Weights of a small multi-label image tagger.
Model: 8.53M parameters, 48-pixel images.
Training: soap at rate 0.0016, 20200 steps, batches of 256.
Rows from block 4 of a small multi-label image tagger, named by matrix and row number. Rows with one number belong to one neuron. Each number is 500 + 25 x the weight over its row's rms, rounded and kept within 0 to 999. All counts start at 0. Numbers have three digits each. After the name is the row's rms in percent of the matrix's.
Before each neuron's rows are labels from the 100 images, of 14848, where the neuron reaches its highest value: "strongest on" is what is common among them. Only what is clearly more common there than usual is listed. The data: photos with spoken descriptions (Open Images, Localized Narratives).
# fc1: MLP up (model.blocks.4.mlp.fc1.weight, 1536x256), inputs 128-255
# fc2: MLP down (model.blocks.4.mlp.fc2.weight, 256x1536, transposed), outputs 128-255

strongest on: text has "grass"
fc1.261 107:500542478508515485476503486461508523511511567531553520471494528497482495517520497470513532484518467477513490528510490494538464531513513538520503491526486491519516504520496522505503538503495503497523506460485482478516497459472541538559489516489527477520514501491492486527499499499445463477506468484485490510476489451508498497521495497484540496436495529501529532448485496477531511518535
fc2.261 106:474522493513529519524490484468510520513471463494515496485505474493514527511511467524466492530494464524501453527491463491494492479520538530472497443508507481553471515444544468492488488512511508509502484504497529492486526465460500501526488486477501446452503450487477521479502463511524486484483471546556517509476515535543489511520517523477495500501474456492514494506537502512519544535525

strongest on: text has "people"; text has "sitting"; text has "table"
fc1.267 098:521492494494539484524516473510503543450478519487498497491443464524505489522496542528474483524511561487507510537485512502480512487478483481508437530495532490506494513538474504486494485516471511473493503468546517483505470520516507489464506476467536520558500483511534506518484441476509500514483506468525530487510512501524526500510507501476522451543497472511461496504498524471500507521473
fc2.267 093:482502533489471511518482545500479523527503489524473484502535500495496487490512476509478522489542506492484498522521498477489542496515550499458549471472494504494510492526502519546475510454540474551472473475498529507514510491485499515538454513502476512491514495487480455530512518523508469447495560510498480519522508497459464476503487519518508519519525463440488513532512482496499542492464

strongest on: text has "wearing"; text has "man"
fc1.328 107:506508532478490489468496511514513481453531502530512506522499490489482466511476487463495489529495467467489506484456512498424554468477502498493509532515521505519485479472482503520485476461477492503492501529500508516527523522523507522546492491556497485570539506487509538482527480511514509535500480521470526531477484502500530536463500521504540512492540511564501547520519494482527523498485
fc2.328 119:477545478498478502512534468514489535474455484561477511500518507534486506496493471521481539473527494565486491505531509496520492471475514482510497452498502490526548504528513525491478461545467521489501477518449496493487434534503511535489498489485538477508448497510455517442506526457524506448508500524503494488494517498525454528453504470541513460519535478483510462476495498480466464523511

strongest on: text has "buildings"; text has "lights"
fc1.658 098:522504486505464497508476526519557477485500502460512470484487510513475566510514466530481445501522514476538481486501497525498485486504515478530505493484464531485504487524473478522500519518498475498547491469518513481502459491452512499460524491497506449474490529475520519519473496495513468485493569465463480494518534495523507549519512508497520537517452521484505476497471499554490489488485
fc2.658 102:493512519517506510465469533482491517510458562498496522473521468521512456488473488513466483482495472542509448544550482507479490517487497487532497492463519544493485511511490455519548471534520474502510538469527491466491504482512511525505481521486501521482523454534491517470523479488496501469505511468504533480459468539451493474523489508482500505515501474520512517496473520468469457495559

strongest on: text has "sky"; text has "trees"
fc1.618 094:545503468539484464503499489474498492473491506496527496462479483485535472531479498490504503522496505522478546503483459498550547483566524528540491528487482484503497479502509523464501478490493458471462515531505456511519504520520529486530522455491473519540511511523522523479528487491466487507502465498509477469492519504494480518530483478515489474545501495562488515472493485517503527485578
fc2.618 087:504518529484470465514475516545469498458489498531531489483520509504447535522503506463507490483484493550492493514509526482516457530456498464462500473500529509462483509497523482528461524527447491513495534500538549474513523479462519501505500522526484490482520469468507497530522445513524507519489518483480509504552494486455483503497521509503512518497461503489530513516498483509508540499480

strongest on: text has "trees"; text has "sky"; text has "poles"
fc1.465 109:485528495516486519498520509477482516514549501517482485500522489484518527439501544525455502477487520460509510503506470480494518493485456448512459490503519545519437488531493485504496524538486484429533500494512479468522531450468540534499462505449510449494515494517490483505479461502475455512485501511495516505484450448504542505538508535470499505491463504508487494489480505487532499516510
fc2.465 096:536500518529496510460531494504501504494476499502504509489524523481480502471511483511515468467465497467536549524503436532530480515477493540488521529504489502460494491495484505567472513492521553474501509507481486501486520544478464465531492486507508535564503484495530512438517459474455483485490522459540484470469462537514498514488518560505542550534468502467515491511477504520478490509551

strongest on: text has "sky"; text has "trees"
fc1.30 098:506450483557489460500486509517532527519479509521526507488555474497521517484453465501528518508505536528511526497515528485511550494504508489524513491503531468570518469508478515461500524501523494510512502504531455500520511485502525488480502462458543528483534547487482494485480454473517478517520508467539488468472531480483477524508495548499486490497522465495518531452494496473510510483506
fc2.30 107:479490489465479512493479540498499508517485541474513504508500438520504487477508504474524460462503502510487478463482508495511469492482471512519564462513498510461461517504501506524474447474490502511534483550472511548524467500529496501516477512535445503475468505509515518482504494488490486495480492493535512500496470530430488494468524485454488540523478483496482492498493567471515512504483

strongest on: text has "grass"
fc1.570 100:481501520532491471486454490492496484535544540509482530503425499465513490495477507499476460529549449503530493509525510511476514473553491494516512502489475510517481529456501471500508477467483496510543537454458497466502473486531510526486480531495486495509489505499486509505466501526491508486455515480476480523469497479523510494466500505478511516481479552534514493477543501482486523464512
fc2.570 087:502472533518461519580539498507518495493485465474510521544524480532514516528503472465490515473505504476487532497479510437509494508471485502475488481523472488539516504466535527471519513498476517510467504547497484459511491521478439503491521521496487476482502537518482456492495487500524467506509490538533504436475497466504462495501466545516461500506484513467495508473516472518548495478490

strongest on: text has "sky"; text has "water"
fc1.657 107:512524491522542495493510516496523492435477463494545494483512496514511488510483489512517514512491567550524545505489473466548528487503480501512539501537520455554465498540515509455507575534487528500499511564485479466481482488484518491506519452518481498478504455472530490521495513498525513533531493465500513494526519498492447507502489531477506487481481480484502534539461506502496492484511
fc2.657 097:516481488499503461492509520504504499485466491482506513465515485555444511475499509532534526492489495479485491488495516491468484525492506517491541509534500477486444484486515473480519464470515515548471458437502493514489525510528439483469506500509499477484474500466490566513515492532469495489511497521512510503479500527421506483484486480526518484569523493524478450516534495501546479526542

strongest on: text has "sky"
fc1.726 093:470527486525468496490485471537492486503511485492482466487487506493539506469548451521512497507474524494495520471429543535494487531499546507526516486474454499514460506537462494541503498486495471537490482507500491526512499500489443455494518472479486525474481520520464517541484486452507530509495489467525468486487506464510485490512533506528531517512490522452535520469450487441518466524494
fc2.726 107:485491515478524533531536535508517496514502488481507520488510500464479471509501494516505540524526526535493481544546497544506502481506492476466460491541514483486519542526524499480488499477492556500524493501538538467505528480507485543565514481528510498529507448520496507473450465507496452510462464481525501524527531561520511509452464489504505507498508483539501523505533480493449533497467

strongest on: text has "people"; text has "lights"
fc1.60 096:517461520491499524502470548429536507469491527470493510528512527489485502545489536474509513545483473507481521531490521492478476486481526485516492526450524507528528461483449538486528479513536481497508490500436459505527506490504473521504481502471466491523484499506511533518499555532500462483510515488498508508468511522516505539494530479506511534434456539545490515470485512493515508479528
fc2.60 099:497493471504477471512536535533456523492489530458471479468487508484522498460514475502500468474517462455538471498555491522480477486514471457512501493550460533484465475529478471517495497518485486521536540486488492497474465524489523511494478514503454500478509496491502506485544487492470521548490489542454491524474518505479507508507538549501454476552495484499511528473521495513483447487523

strongest on: text has "table"; text has "wall"; text has "sitting"; text has "front"
fc1.101 107:439455460481537494516490558547488506488540502492489508445484494528512463514468495504474471505508445457481517476532464527512440470539470529524508504519521530506542529466498542514460521503535493511505523516484497447492464463509512496504476535486506499495502503517535467467524535507487538490466471488520471490530485489539498512493472488485479455542486521488490508464475491494513489497473
fc2.101 104:503452529500502527467484481495489472473500461490504509503515519531489473508524537523519543506491509497472528477519458459435493535517482494536502488465498537518528509509460514539511495485487477518496484509487503546483521482489476535536516516510459507514510501471535508547503504515510503493500508516503519477475523511480502457475494490515500484520437519509534500473517446556500495498486

strongest on: text has "buildings"; text has "road"
fc1.301 102:482487511524508509496490499450455519500500505466519527523473514506526513515564500457543531510474505528489507517488505456477500518474456456439486501488528490482510496507538542499513489493513470484470474519513495472499494501454539505485506506478493449460453522518518497504509539554493485481479497471516508501515507486505491456498483439472530496530455517507455509509511519492532521481501
fc2.301 097:502531486483499522537529468510525486470450510529489522506532510485489460520470539448499491483471507534497503489523504556519504529493502532527509513542486494486506491551445449505499471512529525498484503468497502519481513519447491500474509490496496504454516518518514458515474479473488492529505487477516507468482464538453510467523486479489509561513501509463505561467518484488450483507528

strongest on: text has "people"; text has "lights"
fc1.306 100:499484510492511486532483523443544532475495498503537511499483500490528492510469504500492526496473481506486511571488477477490482486499500474485492453519520513516518456458446518491521525521451461453503496473474517507483496528506515490506527483521483477535496501513528544521440480528462510521521512509505514516460500459490499461532474516457527517548503475509501501500477520465488478497479
fc2.306 100:503499508486486523529460509562470471538514492503486476529547479455510516489474512527512449475500476485471480516535489503460481456512491489497539478444520493471472493493507495557512465465527551513541460499488521476491508483519470537516499535469500499487486507457507500517506491515547516513507467500455519531491547488501504509509500536515548473448533449486503479470464522482535451477501

strongest on: text has "table"; text has "sitting"
fc1.264 091:518498505497528491492509492507425536516506441461514448515501498526481532503503479563491470543464500491525483501519468503498488474509504566501506492505485522505514515533481478511533504521495490516489462479516481463479481496497497523494496468555503521493483561503508491491490495488457524493478544526463459505496510512477534560491492492506572530476501470521559506492491536488486549484453
fc2.264 102:507528451485488514493526461540508451491510510522496455534485471499459495497555504488524554536523508504530505493466532459500499450469505512480487505526472496499524554480496520520446507529545482528523475543514493505529462501502470496486498478514473491450516495521490578527519535492504473544450469484487536499501523503515488496477530497504527492528526461523447493495504465535482460534528

strongest on: text has "lights"; text has "table"; text has "chairs"
fc1.541 105:528445501494509463508474531505549505483488538483498510497517476525489487491487547468515563532503508507451512535508492485502504458540540506518483494498481475530506507481480525532480531500528478507481446485462457511510529455517505504490461496431491538498481495509499489525503505546525462532519480485497490490510497495501486498458477465469472553476494484485470481546442516524514528513519
fc2.541 105:480510513551453477474512470464551481512534501523452497497496507471486483496530483453528523495508501467510478480496551506514437499484466469534486536525505529484490503494453512505498525473487452469531515490484519493528486461541499520505482511489501453487505495470463528511506488472503478524460517491491503500479511511479506538499591503486508551495503510524466536487520507524535499549503

strongest on: text has "wearing"; text has "man"; text has "black"
fc1.568 098:466532499474455489469475505460523505517509516468525504520501452490476493475473500512472493512481490490503457511469530531477474489485550512488525517513498465533499471558498471516503517478521543529477471476536526461468506571471501488510504476518516496488510464522515489511515497517507531502497482527527526475516505494490512528521444487501562513527553465526528441508521513494490475499491
fc2.568 098:508487501489489502517489485511498492512531504506481481480476506494458509483513475473594518504493499523487487504539515461480515467479510470507509499484530476470482542467515469516547520514439491513477505530482444511509515473475492544505472538501487502508517473519527548467505491489473520517458477483465476518531536517480520504493470513512526505481479515467535529471480497505525452529548

strongest on: text has "table"
fc1.87 101:484481521471492519489507506491557533465528487537438513507494504502456462525506518475508458556486487484498544517544456501471546489510494469571503487464480463517508481484497509519558465509493522529464481510497496475467487486526508512510503507494503481527542517550521499530444475485512504496512518548479519513516479464505470518537484459504511515460514537485537498482522505461502552517494
fc2.87 109:505483445550500527462517476514473501488534553529479461490496568493497517515483497525493487434510462534550510503508474502489467512482504483483508520473497516478512526485513487483518448488519494548502523443471540505536497468503459482452534482452471507461540523492531469492485496495489495495516513519489509518464477543505487505510504528531480506502494552497487476500538475489468502469508

strongest on: text has "lights"
fc1.102 101:508506508488472464497539498503550506511476491506484476505534522527525478453492480518484473472486486504510482483478515487462472464495478493484491483518524456507530502507520548496501477523464488520532518460515501448513514479498538511517533478474529537514535483512486477480451490436522478499442504502511504495496488520473477506505522468451564496528522494515522518476504477464510469517443
fc2.102 109:537492500520521468507498511453517483496498483481503514523497442427506507510520479454536498458516499496491463463491484517475517505477530512472498490484549527502488500452480490557513505521517487533495497495479523506483489526483510517481450540500498485482506528492483489499512478476496527529555475512520510497495548514479539432513507494465511506503497455483533494518485510500439508467545

strongest on: text has "table"
fc1.119 102:487487505482515462537504504505576469520535498482473459502486535504510473495561512539544529472486496493491523504483513527506535501492468479568501500500505493464530542514476453482503517519471470553508500534527484513499477550467543497498474531502508517496502521500503537496514528487473472482468446542501493524526452476529475541467505489502529522498522520496460507511460492466474543516499
fc2.119 109:482470531496494477482517507520520478555494516499492494515479540529486504542519480498523526521465468526494515501500462460522508448519525457469522512448498511503502526514463526501506503501513501468466525519473523526527520511545494501479477481527463495492508516433503514524510524529503490502487456520510492454519517492475530454516504501480503486533515491538500534505526564563514489490517

strongest on: text has "lights"
fc1.443 106:518500536529515486511505514463544470537515505479489547524492454484511491515474505487477496528477520502517449459495506472507513461521520434473510539489511458521485501522520489510467499480507494497497495510514518479483489498483489472477523533490531526494503497509493529532493503531506434543545532526485499439454466513510522483520526499507492549481524521509518478534501469534517518489503
fc2.443 101:490497526511447498508498546481468485537519481512481501521510525526471486524529466522518477500496524500524553486462498555467511511475495513491516461530498484480558469506542543516548481478494494495476490500491514496448533506534485490465466484546514489510513477530489499494510497479517528487501477507523525505501450509530512456506485549501491506522517496482539518475513465502492506494480

strongest on: text has "grass"
fc1.342 100:509481525501536485467514508502502474507471498512474513478542490492527541528519484511497514481488495525527490589480530497511501525547545492470472529511532451499518524494476460477484528452507468484465557523496493485524493541468508489499494516493499486448542464519495510531490518454503513484465510517478475514522509475500535519480532507491506503529509501517524524506525518493478474521503
fc2.342 092:518520492520465497466495510485526505490473532525498487489498472487464496490497493456539471489544478504494484455510511517519498540489479479501525503459489510516474483499518470466459521518489472505548430493518508512523510494511501503549495501523516515456515523460506524471515526519509473499518518499522448514489456530475475467504491491546561501488486491451493507425505467494508493445503

strongest on: text has "grass"
fc1.258 104:524503518521553494477534462493466466474519480547500476510543476518475466539510544544494488545469493526493495500500481489446530496442542544463513519511540500527533542502484477528484489506519515476471437511502495499489518497462530503499504490473543465498516475517460507506499518514489528509480494463499470434480470515495491496521479515494538489496495512518462463457535521479542498526514
fc2.258 114:493488521502468505451476525516522521502484485466512504482493488486480477482532458509531499532546515520500518469487530499492500514491472531472512477493491511452466514497495515514512487504463485491493517452509531485518514488483468527532518547481462504507478445485481472450538527503507474492557475538509548519508483543486542513504497485496479529506523500484528492521492520526453492516489

strongest on: text has "wearing"; text has "woman"
fc1.59 095:499504556471500487528524507450506461541445514464470519479490516520473528476525506494466503526489482525514491486494520505515532530505522504469510506502473534529517504516483442474524485529517506524510489482472504507508492531506465503443438560486511496537493500508533535496522492481470519441536530454511521518466504459536477439512494530529531529516493480514525480495514477503487478506512
fc2.59 102:490481468506513489532501492547458515505487499493558516482513456454465453530490529520521539527500496514521483524487502537491472492483494420504480475525484537514496494513527511484544500508487489490501524512524545478499478494481517520527507489550500518485533512501489523521494499499495500461486495519476486497496498538505465516434473496490465476463492495521470527453547512520453492499521

strongest on: text has "people"; text has "them"
fc1.292 096:519526553517527510490505488501492540563511538499523508506527507516505483508483523497496455510477512495500539459526540510440485516514468545474454488492479488489486484511519489453482477480495484475465492481537573493473512500477503513514538537492492469473537523493471506485477477483554506527460503518515502514535545464544499490479499489514517524520481503470470504459472498498470489488519
fc2.292 104:478522482516511487525452508505496520521504484499490460525501471554519501496488478533486449458475516484481534500500557525493499530470505521476515473513508523488541518515487513509505456473535497517481494535518471518481472504518546524508502431496473508486499514501487477519553500494510516463467507511490510494457544442484461497458511476459479495486511479483530477488503499525501489534496

strongest on: text has "table"
fc1.507 098:475472545442483508481469496490451479523529492530476473515483505480487496498494504496469477479501489491483540492518509474498544466540495482497449476502488497511521490466521520533407495520493535484458505511531480490494551507499488466536471484494553465494542490525528503526495521507522469474478454516495505527516505512508517481541469463515481484481495467495495482481532470524538497491465
fc2.507 093:518512521509463514535509477502485481518473533494519506505509508517506506557474518505494493495492534534493542504483471504478487549454505497452517511497511535469491520492500498493530459478518505529493503447468510521480499473507472530500509564551492522520474500523499522446494481484473503475503462487480515472505479444500520521508544497497470545526477480464500529482501516475502491489548

strongest on: text has "buildings"
fc1.81 101:545437520510526500471474513461507453501504525496475493491509515469528444532504493503488528544484460493512539517525501531467492554492505484548505503524491467469562542501531508443535513476493523468506468469510499485491505443500467509482489485498511504519476478543507542497502478541510489506457519460518498529479524571535499490509480488533467516471496509497528482538514502527522494459524
fc2.81 092:485495507526476500457506499554485582499487487486518480467508474477532557509526520531490479528504534522502526478539509441515498523508495510488501470532516464522459539506488514521491453496474505523497503452508478488472508535515527514541527509481496498463483481444473501485509525452480510523553476545484471530529483470509477504539480479519540531489492519490477539482476512516457467482477

strongest on: text has "buildings"; text has "road"
fc1.249 097:483469488520535467516504487460488526475548505539485539529538470470506480482451472457511513533480485488498519528484526497519462487534478500475504550534534483494515456535470522495483548507453520511483456499456514521498499521509534571512529482477483494511508513470502495511473490497499490478492525459490512509492516520528476480487488474473467526504466472556455473523504520522482486465530
fc2.249 096:479500514482508517494488538487503484536490483427517526466489488491510533509515504504522477495524495555505484519475493504506527511471516523501465464496471514522449535466550486518477531496523489507509489520526496476518549441464506460556468513528499469526510450524544487485487491528464512493517441542474576485497456518485503517512522494514553481489495500492528539499489496496497510532452

strongest on: text has "people"
fc1.674 094:477513506528464515488509509491534546493497479464474497492510502479490541529523507485502494505558506512525493486506500485526540483536491477501485473479467510525511487499509492482498502478540559554465560502491473488459485538540536470479507484501485489492507490491507508536444502523529465497473537475497493536503522532444523550553469483480508495490480503523487494457536552483475468476516
fc2.674 093:493496502502519498519497552523485476526497511500492467489472488494503462491454499530538510517540532494483495552513483520461507538501500471474462492524489493444495534506527523478494534526450492536476513428505522529478496529511447480458450497466523503513477517527513514490524467511452528493486488497470501520459471541527482493479516494490516487502515527539470539512524467482482501446496

strongest on: text has "man"; text has "wearing"
fc1.518 104:521483516502494501486488499493507485480484500494533501546486567539480472502489524488503496490539490441548484433504487500538480457493505514510497536511481504525533476495465476544460544486530506492480490515482479510518509502518513455553544481524471526545530488462498505485468489526465477490477474557529536478508483467493492564496476499479506538523517497490566521467477506492518531492482
fc2.518 117:476509499506471487506512474542538490505474525516499543484469492553518512481473458527498477443516538518471528465504506443503495464516532519449503497514506532497493511485466542502497482505494496465481484521507508512509479522514476517512465493488499521524458480465472502507479524486568469493471509514538495507504495540519475498522486495498479475489501467511462510494523474492483458515501

strongest on: text has "people"; text has "sitting"
fc1.218 093:522487580529482475493514503463478486485490547507504536504466486498473449543509526504477491513489507520520508480500514501515508505508494517497461494459550471496522495524466494473524486500566536449522487447531470468482455506496497507478501535496484506460501482453493503518479515503507492470449502474495460505522505517534510484503519479493509519484464519507507490444493526486497487475487
fc2.218 110:495499487494512487527537474578506515491494507513478446508537492535499472501528487519516451516496494466507535472497545498480515512488531466507511510533486536509496491475522536503532493497514489460485513497457513462506512541501512473527526503506458497503530515563505472492498453526520508504480504494486502504441492452446492466532517528525498494526478516498509491525511489530495487557516

strongest on: text has "man"
fc1.345 101:471491526497487527510478556522501506508450502535538472511464506530484506458550524497486489540471497433456513482519499498515553481461483491509512518504466494548511510512432471475514539497483507481486510480512461539524522521516485525508499484531500518498505527450514542554495538511496486469511489522509522520493513474475520517509487502490451487520533525482479497516510512469549508476504
fc2.345 122:490511526451495505510529486521490555515500473531469554486504473496478442526513450490494472469477536481491514529513448491543461538527523487532532461506547496519525471504483500495504472512488479478518510484478527496493502502490493511495485503523538492538523489526508475508475481475506437491501508525525486477503521518499493481520484533472509536507477500476510479476501485487493487510481

strongest on: text has "wearing"; text has "man"; text has "smiling"
fc1.222 105:522480494497471440480541477460518522484530490524476498469548516500485455478451522520501557543498493508473474506468537453506509481510477475514510491486489506512509512528479503502497519478481469493501537524465492481514508503501505509503485520479535537534507509475527481475512505492485486539463519511525543500487489509487532517465481534487510503515522513542495485568501512458540509508484
fc2.222 105:485526501498544492514444510540434530527465464479526530454479472493533515535506461508498501467526484498463511485510478501532477477480506465488506448477465504487512513500500476513535470521473488513483518504466498468497458534498475536500495476498530503539467479501518469519496490528564485445513534470499487518477507534486494481490542537548501484493555466499478516540493486496488451551513

strongest on: text has "man"
fc1.305 098:501481534530526485480483530474450504531515497466486519529514505495460510518500501480465469483491513487522481483518473525516494469540476523592504502512460512475492501492501486499522490519504511515541520472506478513489523517484478522469532470514485481482480468497531541490498494506478544504456489530474459541508504509490460506470502549474495534524519517506533542531547505469524523464536
fc2.305 088:485501525515539506459509491486464486525568474497491539465476547521419500478498476509493508505509491489520581499495537519473446513486492502430493518559487508516515484480480472546529504511493496496477517493516495508507511520519471491520499514484474501525505522507524515498510472488499494492531530469513500480535496554562526448516508511490476495481509487524482515480466483500538467532530

strongest on: text has "trees"
fc1.734 097:537500520491528488492522510458504494463500538517480500511518490475497520586489461522517518485510508489516501499454482498522555471523501527490534471497493498518493474492494518518537553510522506487566508525504526491528462504522502508495524478441496479464509499471531504497537477516517548491487473476517501565506512505449471473462544468532455518526505519509486521477513509445470508497543
fc2.734 101:479505503473487475458497521538522542513500444485512528526510488499469568466499482511520499531466444465504471454510486534536514481523520491542446483551539536482490511486513462509519489513509481500495526469524476473539468509485491535496478459527494498547481481511542527475479494484450492506532521533498455487522483500505510473501511486495522482459487508481512502490466530484524408458519

strongest on: text has "buildings"; text has "road"; text has "lights"
fc1.370 097:485515523468480450465485520489485506450523489460517463516492478557469489534517476505505552491484515484501542518511517475507489473514515478526477479497504503514462500495472499491518490501488517492528473494524474476519504562475516548517470516471516515488525488501551497507461534533479516481532478530513491495522494466481497522551494450503485509489475566483473491503506514505529460476482
fc2.370 092:467544524504492512525514536456504493541536477518491528495503486503456480495437498482550517532519488461521531528546517487534494528526498521492527494514475507473448518506500486544494496532515491550507454453492521509500493534476515537501526476480495525481513529517486509499516502500483526467509500503517495489507499493492493497487526532549527475521444472477494514500530499508494509510533

strongest on: text has "lights"
fc1.147 100:530461499477521533469510516517512526550488496454519493524487497530475508485503575565531495505541531497538475504481483472503508478470496522482495532457525464484504520480491466465528506508502498476508499473513522464453534482494502536483559482451507539490493514483472483520479505553500500487489512464483505538472493480503511526517477508491471476497478516498514475481468516514513509510502
fc2.147 095:486519496530520527485502506477457494464499505517500515521488497489473486480509453462474481480510495504485497517510489482483493492493486494467582496535451495456509456503513488527470493501542518509469505481505488527536492502475506480517485532514545477504509496516543499459520509506497578462479481545521523499517491501534491552508497531518500491535553524483482494500517475544488493512496

strongest on: text has "sky"
fc1.244 100:506471539514516488529477479479535456478524479491536473469493481466515528541463499491536495515486529473519501497470493511494497469497508503509529518454490527531485496497536447497542460488486548513478440535496488511530493503494479503538463499515497442530552494423511497493504491506487513466510534518479521497478519502461517488459502463511471475513521487538506485530533521473504501528517
fc2.244 107:480486424508489525491501512504512516517540504515478491532473545470479491539520472490488503536469491521435484499505527514514479499478473487473518487469478515482512481558506521487456533445517479461521475513486484539553463491517558514495530487458504510472512506526527478491533485501497491521482533462532541523510452481545503521462488520496502540543484517520488498470516500500532513490568

strongest on: text has "wearing"; text has "persons"
fc1.93 105:485471498534490473518504501495472508474521534490458453501486532477502458509473492508498451501539496492541462459561480484483499548498482546487490499459508521507501553516482515499471545468493493461484477507475512489487508499497498473469493491506514520505485561450507465506491510493544515512531535486502509523536487502495473535494520514544471483512512484522507484513559517478487527470544
fc2.93 098:481495486475512505491497471520510503516477500533450495511508511480491445528498485547504473451506508474492455469534478481498488534478533486514525479529491542497507489463495555535494509492494483493481478464477500474514462515466443484511489520512458524545524529504506524514507563498485481512496502499466443523469526518481515484513522469458483520506497505455511519504485464484469468493501

strongest on: text has "wall"; text has "table"; text has "sitting"; text has "front"
fc1.23 097:491477506511514466515503532452511462465469470481534477440471520537524508470491503522481525481499480505496518475509503543497473502486483497527496507554498511552492540508450487484499504490480517527480513471489546550505468507515491568463496535541496480481456523496496540502472500549506494476453527477528485515518520497518479531476495515495490549463518518487525519493482478522451522525542
fc2.23 099:532479488525498441499477515511485503483495511491521528524476495512492509507478499489508535488476486442533505488501477504488481531483525464535538556513500496537550531550500461494471473488508490504508493498527502517466488486531520509452522512479523528529481516474469469484486488521476462451477493474510524507489521517468501446520496465521557511504527510514492522487537519522502453526544

strongest on: text has "people"; text has "wall"; text has "sitting"; text has "table"
fc1.559 099:494483491525508461506495492462548513488530559532497491536455537459520497518512522521472466533522469489484492496537517520546532476526501492550485513474498486482514487457501472487505549519503521502499495474508505479460483518493487477501529487496505494488463531474451509521535495495522491506509507519497470539447493494473461498523465502471475561496451540530526494474528544469495479473489
fc2.559 094:546505498513511496481490517506538496536449478488503500487539432504519541466507507484521516501502487502504500534471518527486495469456507521441518490504527540488486512507513519491496482483510499501476523537507492486487494539546510484538503497511459482502493509524518515447490486516451521483509479507489478510454461535500498478495530473555518516493483523519503494497499534507467502493510

strongest on: text has "lights"
fc1.474 094:528490526486518458542507487482525502513570480492529485471465473532505480552528501505559523477500512508499522471498485523467529469528514495499500478487497476489490491520491499453493532481504515514471553459482579459476523459486489471519488467497485477500438468505537508495473490477460457515479527493497488505516475536541507500503473461505499467543518537522498479451497533496503537478526
fc2.474 095:459522506525477495507506489516501548527516501479484475468497515547548525503468550507509501488484494510499525510513492544535494489477509451487509500505480473457479512488529529521499466463513529492484468502469498485487470503479489512476464505514539512429492483497516496460526444475513560480494464498504516550502541489495463454481491497492497536495462495489492500545462498518495518490506

strongest on: text has "buildings"
fc1.297 093:512468479519523496512481543450528500457519559460520520465525481508501528509503527505486494472489518489515496484468536514534509472501489501507440478480528477490515468510467543470460504514502483505518495492534521481519483515489500504468475516499534470485488540527510533499510524511490492489515460495501463522471498450499470499471500485513530553506493538491514491550498539484438493520478
fc2.297 088:495473496478543503511543478505509488483544467448452472524561464546477495506474506510557491508514464516478491516508492483534475502520503484465543480489520499454505496509563455564492477479490507495481456498495476489514459512514483491510533514501529504481512482484491479501504544535419494524499528527471515464490495514477495510516522548474478463501498490538538484515489521518515495532522

strongest on: text has "wall"
fc1.543 102:467493524519486514473543476518505504486515454490467501521504500555520499480563494517516498496521497514511476458497491485506497475521531533509477534464496497456468496507493439499484507486483518459501490506534498505493514545430525493463490482492470493536508524534479506491465498537515545503524536510497511528496506489566490535489494458515514485492478511453481500537490512499487521474455
fc2.543 091:541524462468472494528527493499497489496524491502489515544513495531519502500477494501476502480466483501468508506519537478511495520476464512499499510459507515523484485528463551537490536458482510492509495512472513543463460492537455492523504519483497477525493473452573480543534492463526501506496494535537512474459490521510513480537474519464517529520499439490517519485489518532477523535523

strongest on: text has "grass"
fc1.20 104:473475501469516519531512516511494505556519471455491494494519502523517462524505505451471517481462476485525517510492507539513571504505471487478505460534489481528571497502432528510492494505516479521504467517548479504524495498484534510508558534520485451501543534500542489476544483521476496489528466517530487512509478497530462531517479517531512502472515527484494527468500493511487537483470
fc2.20 097:528533471509525537481489517514482473514495472521528521495476486485462557510492502531520512549513485494525522490522460487472485493533457440496543475540517537504543491535518515527532473511514492490431478495487562509488553489499511520472475474477494494530466453511530500504497502516464455441526523516443483476486496545542522498471483495482445490548479500466519547537489484503469476502520

strongest on: text has "lights"; text has "people"; text has "standing"; text has "sitting"
fc1.553 092:496513508551488467481478472509516529515470505479535514508521472532498520474501541520496516509504505529529542522449524527477505503491523492495539493527483486508522525516510483491534548499462447496485530483467505473519536548536515489486500526487513485480502516540517523558493540521444470492487479510484505546505508467530523478478531469465510495559477492529503484512479480529528549487444
fc2.553 105:482470496534472514522501510509526517523460535508463496518545470472506488465417507500482534479466475506478498510523496518482505505520524493542503453453512524477447497468502478552497491457489538517476509456475510493486506457530526533514467436518512551505522463494475520480498516431537498455565481476463510481539467523528497553508494505496516558498498466508494506546492519469520530481513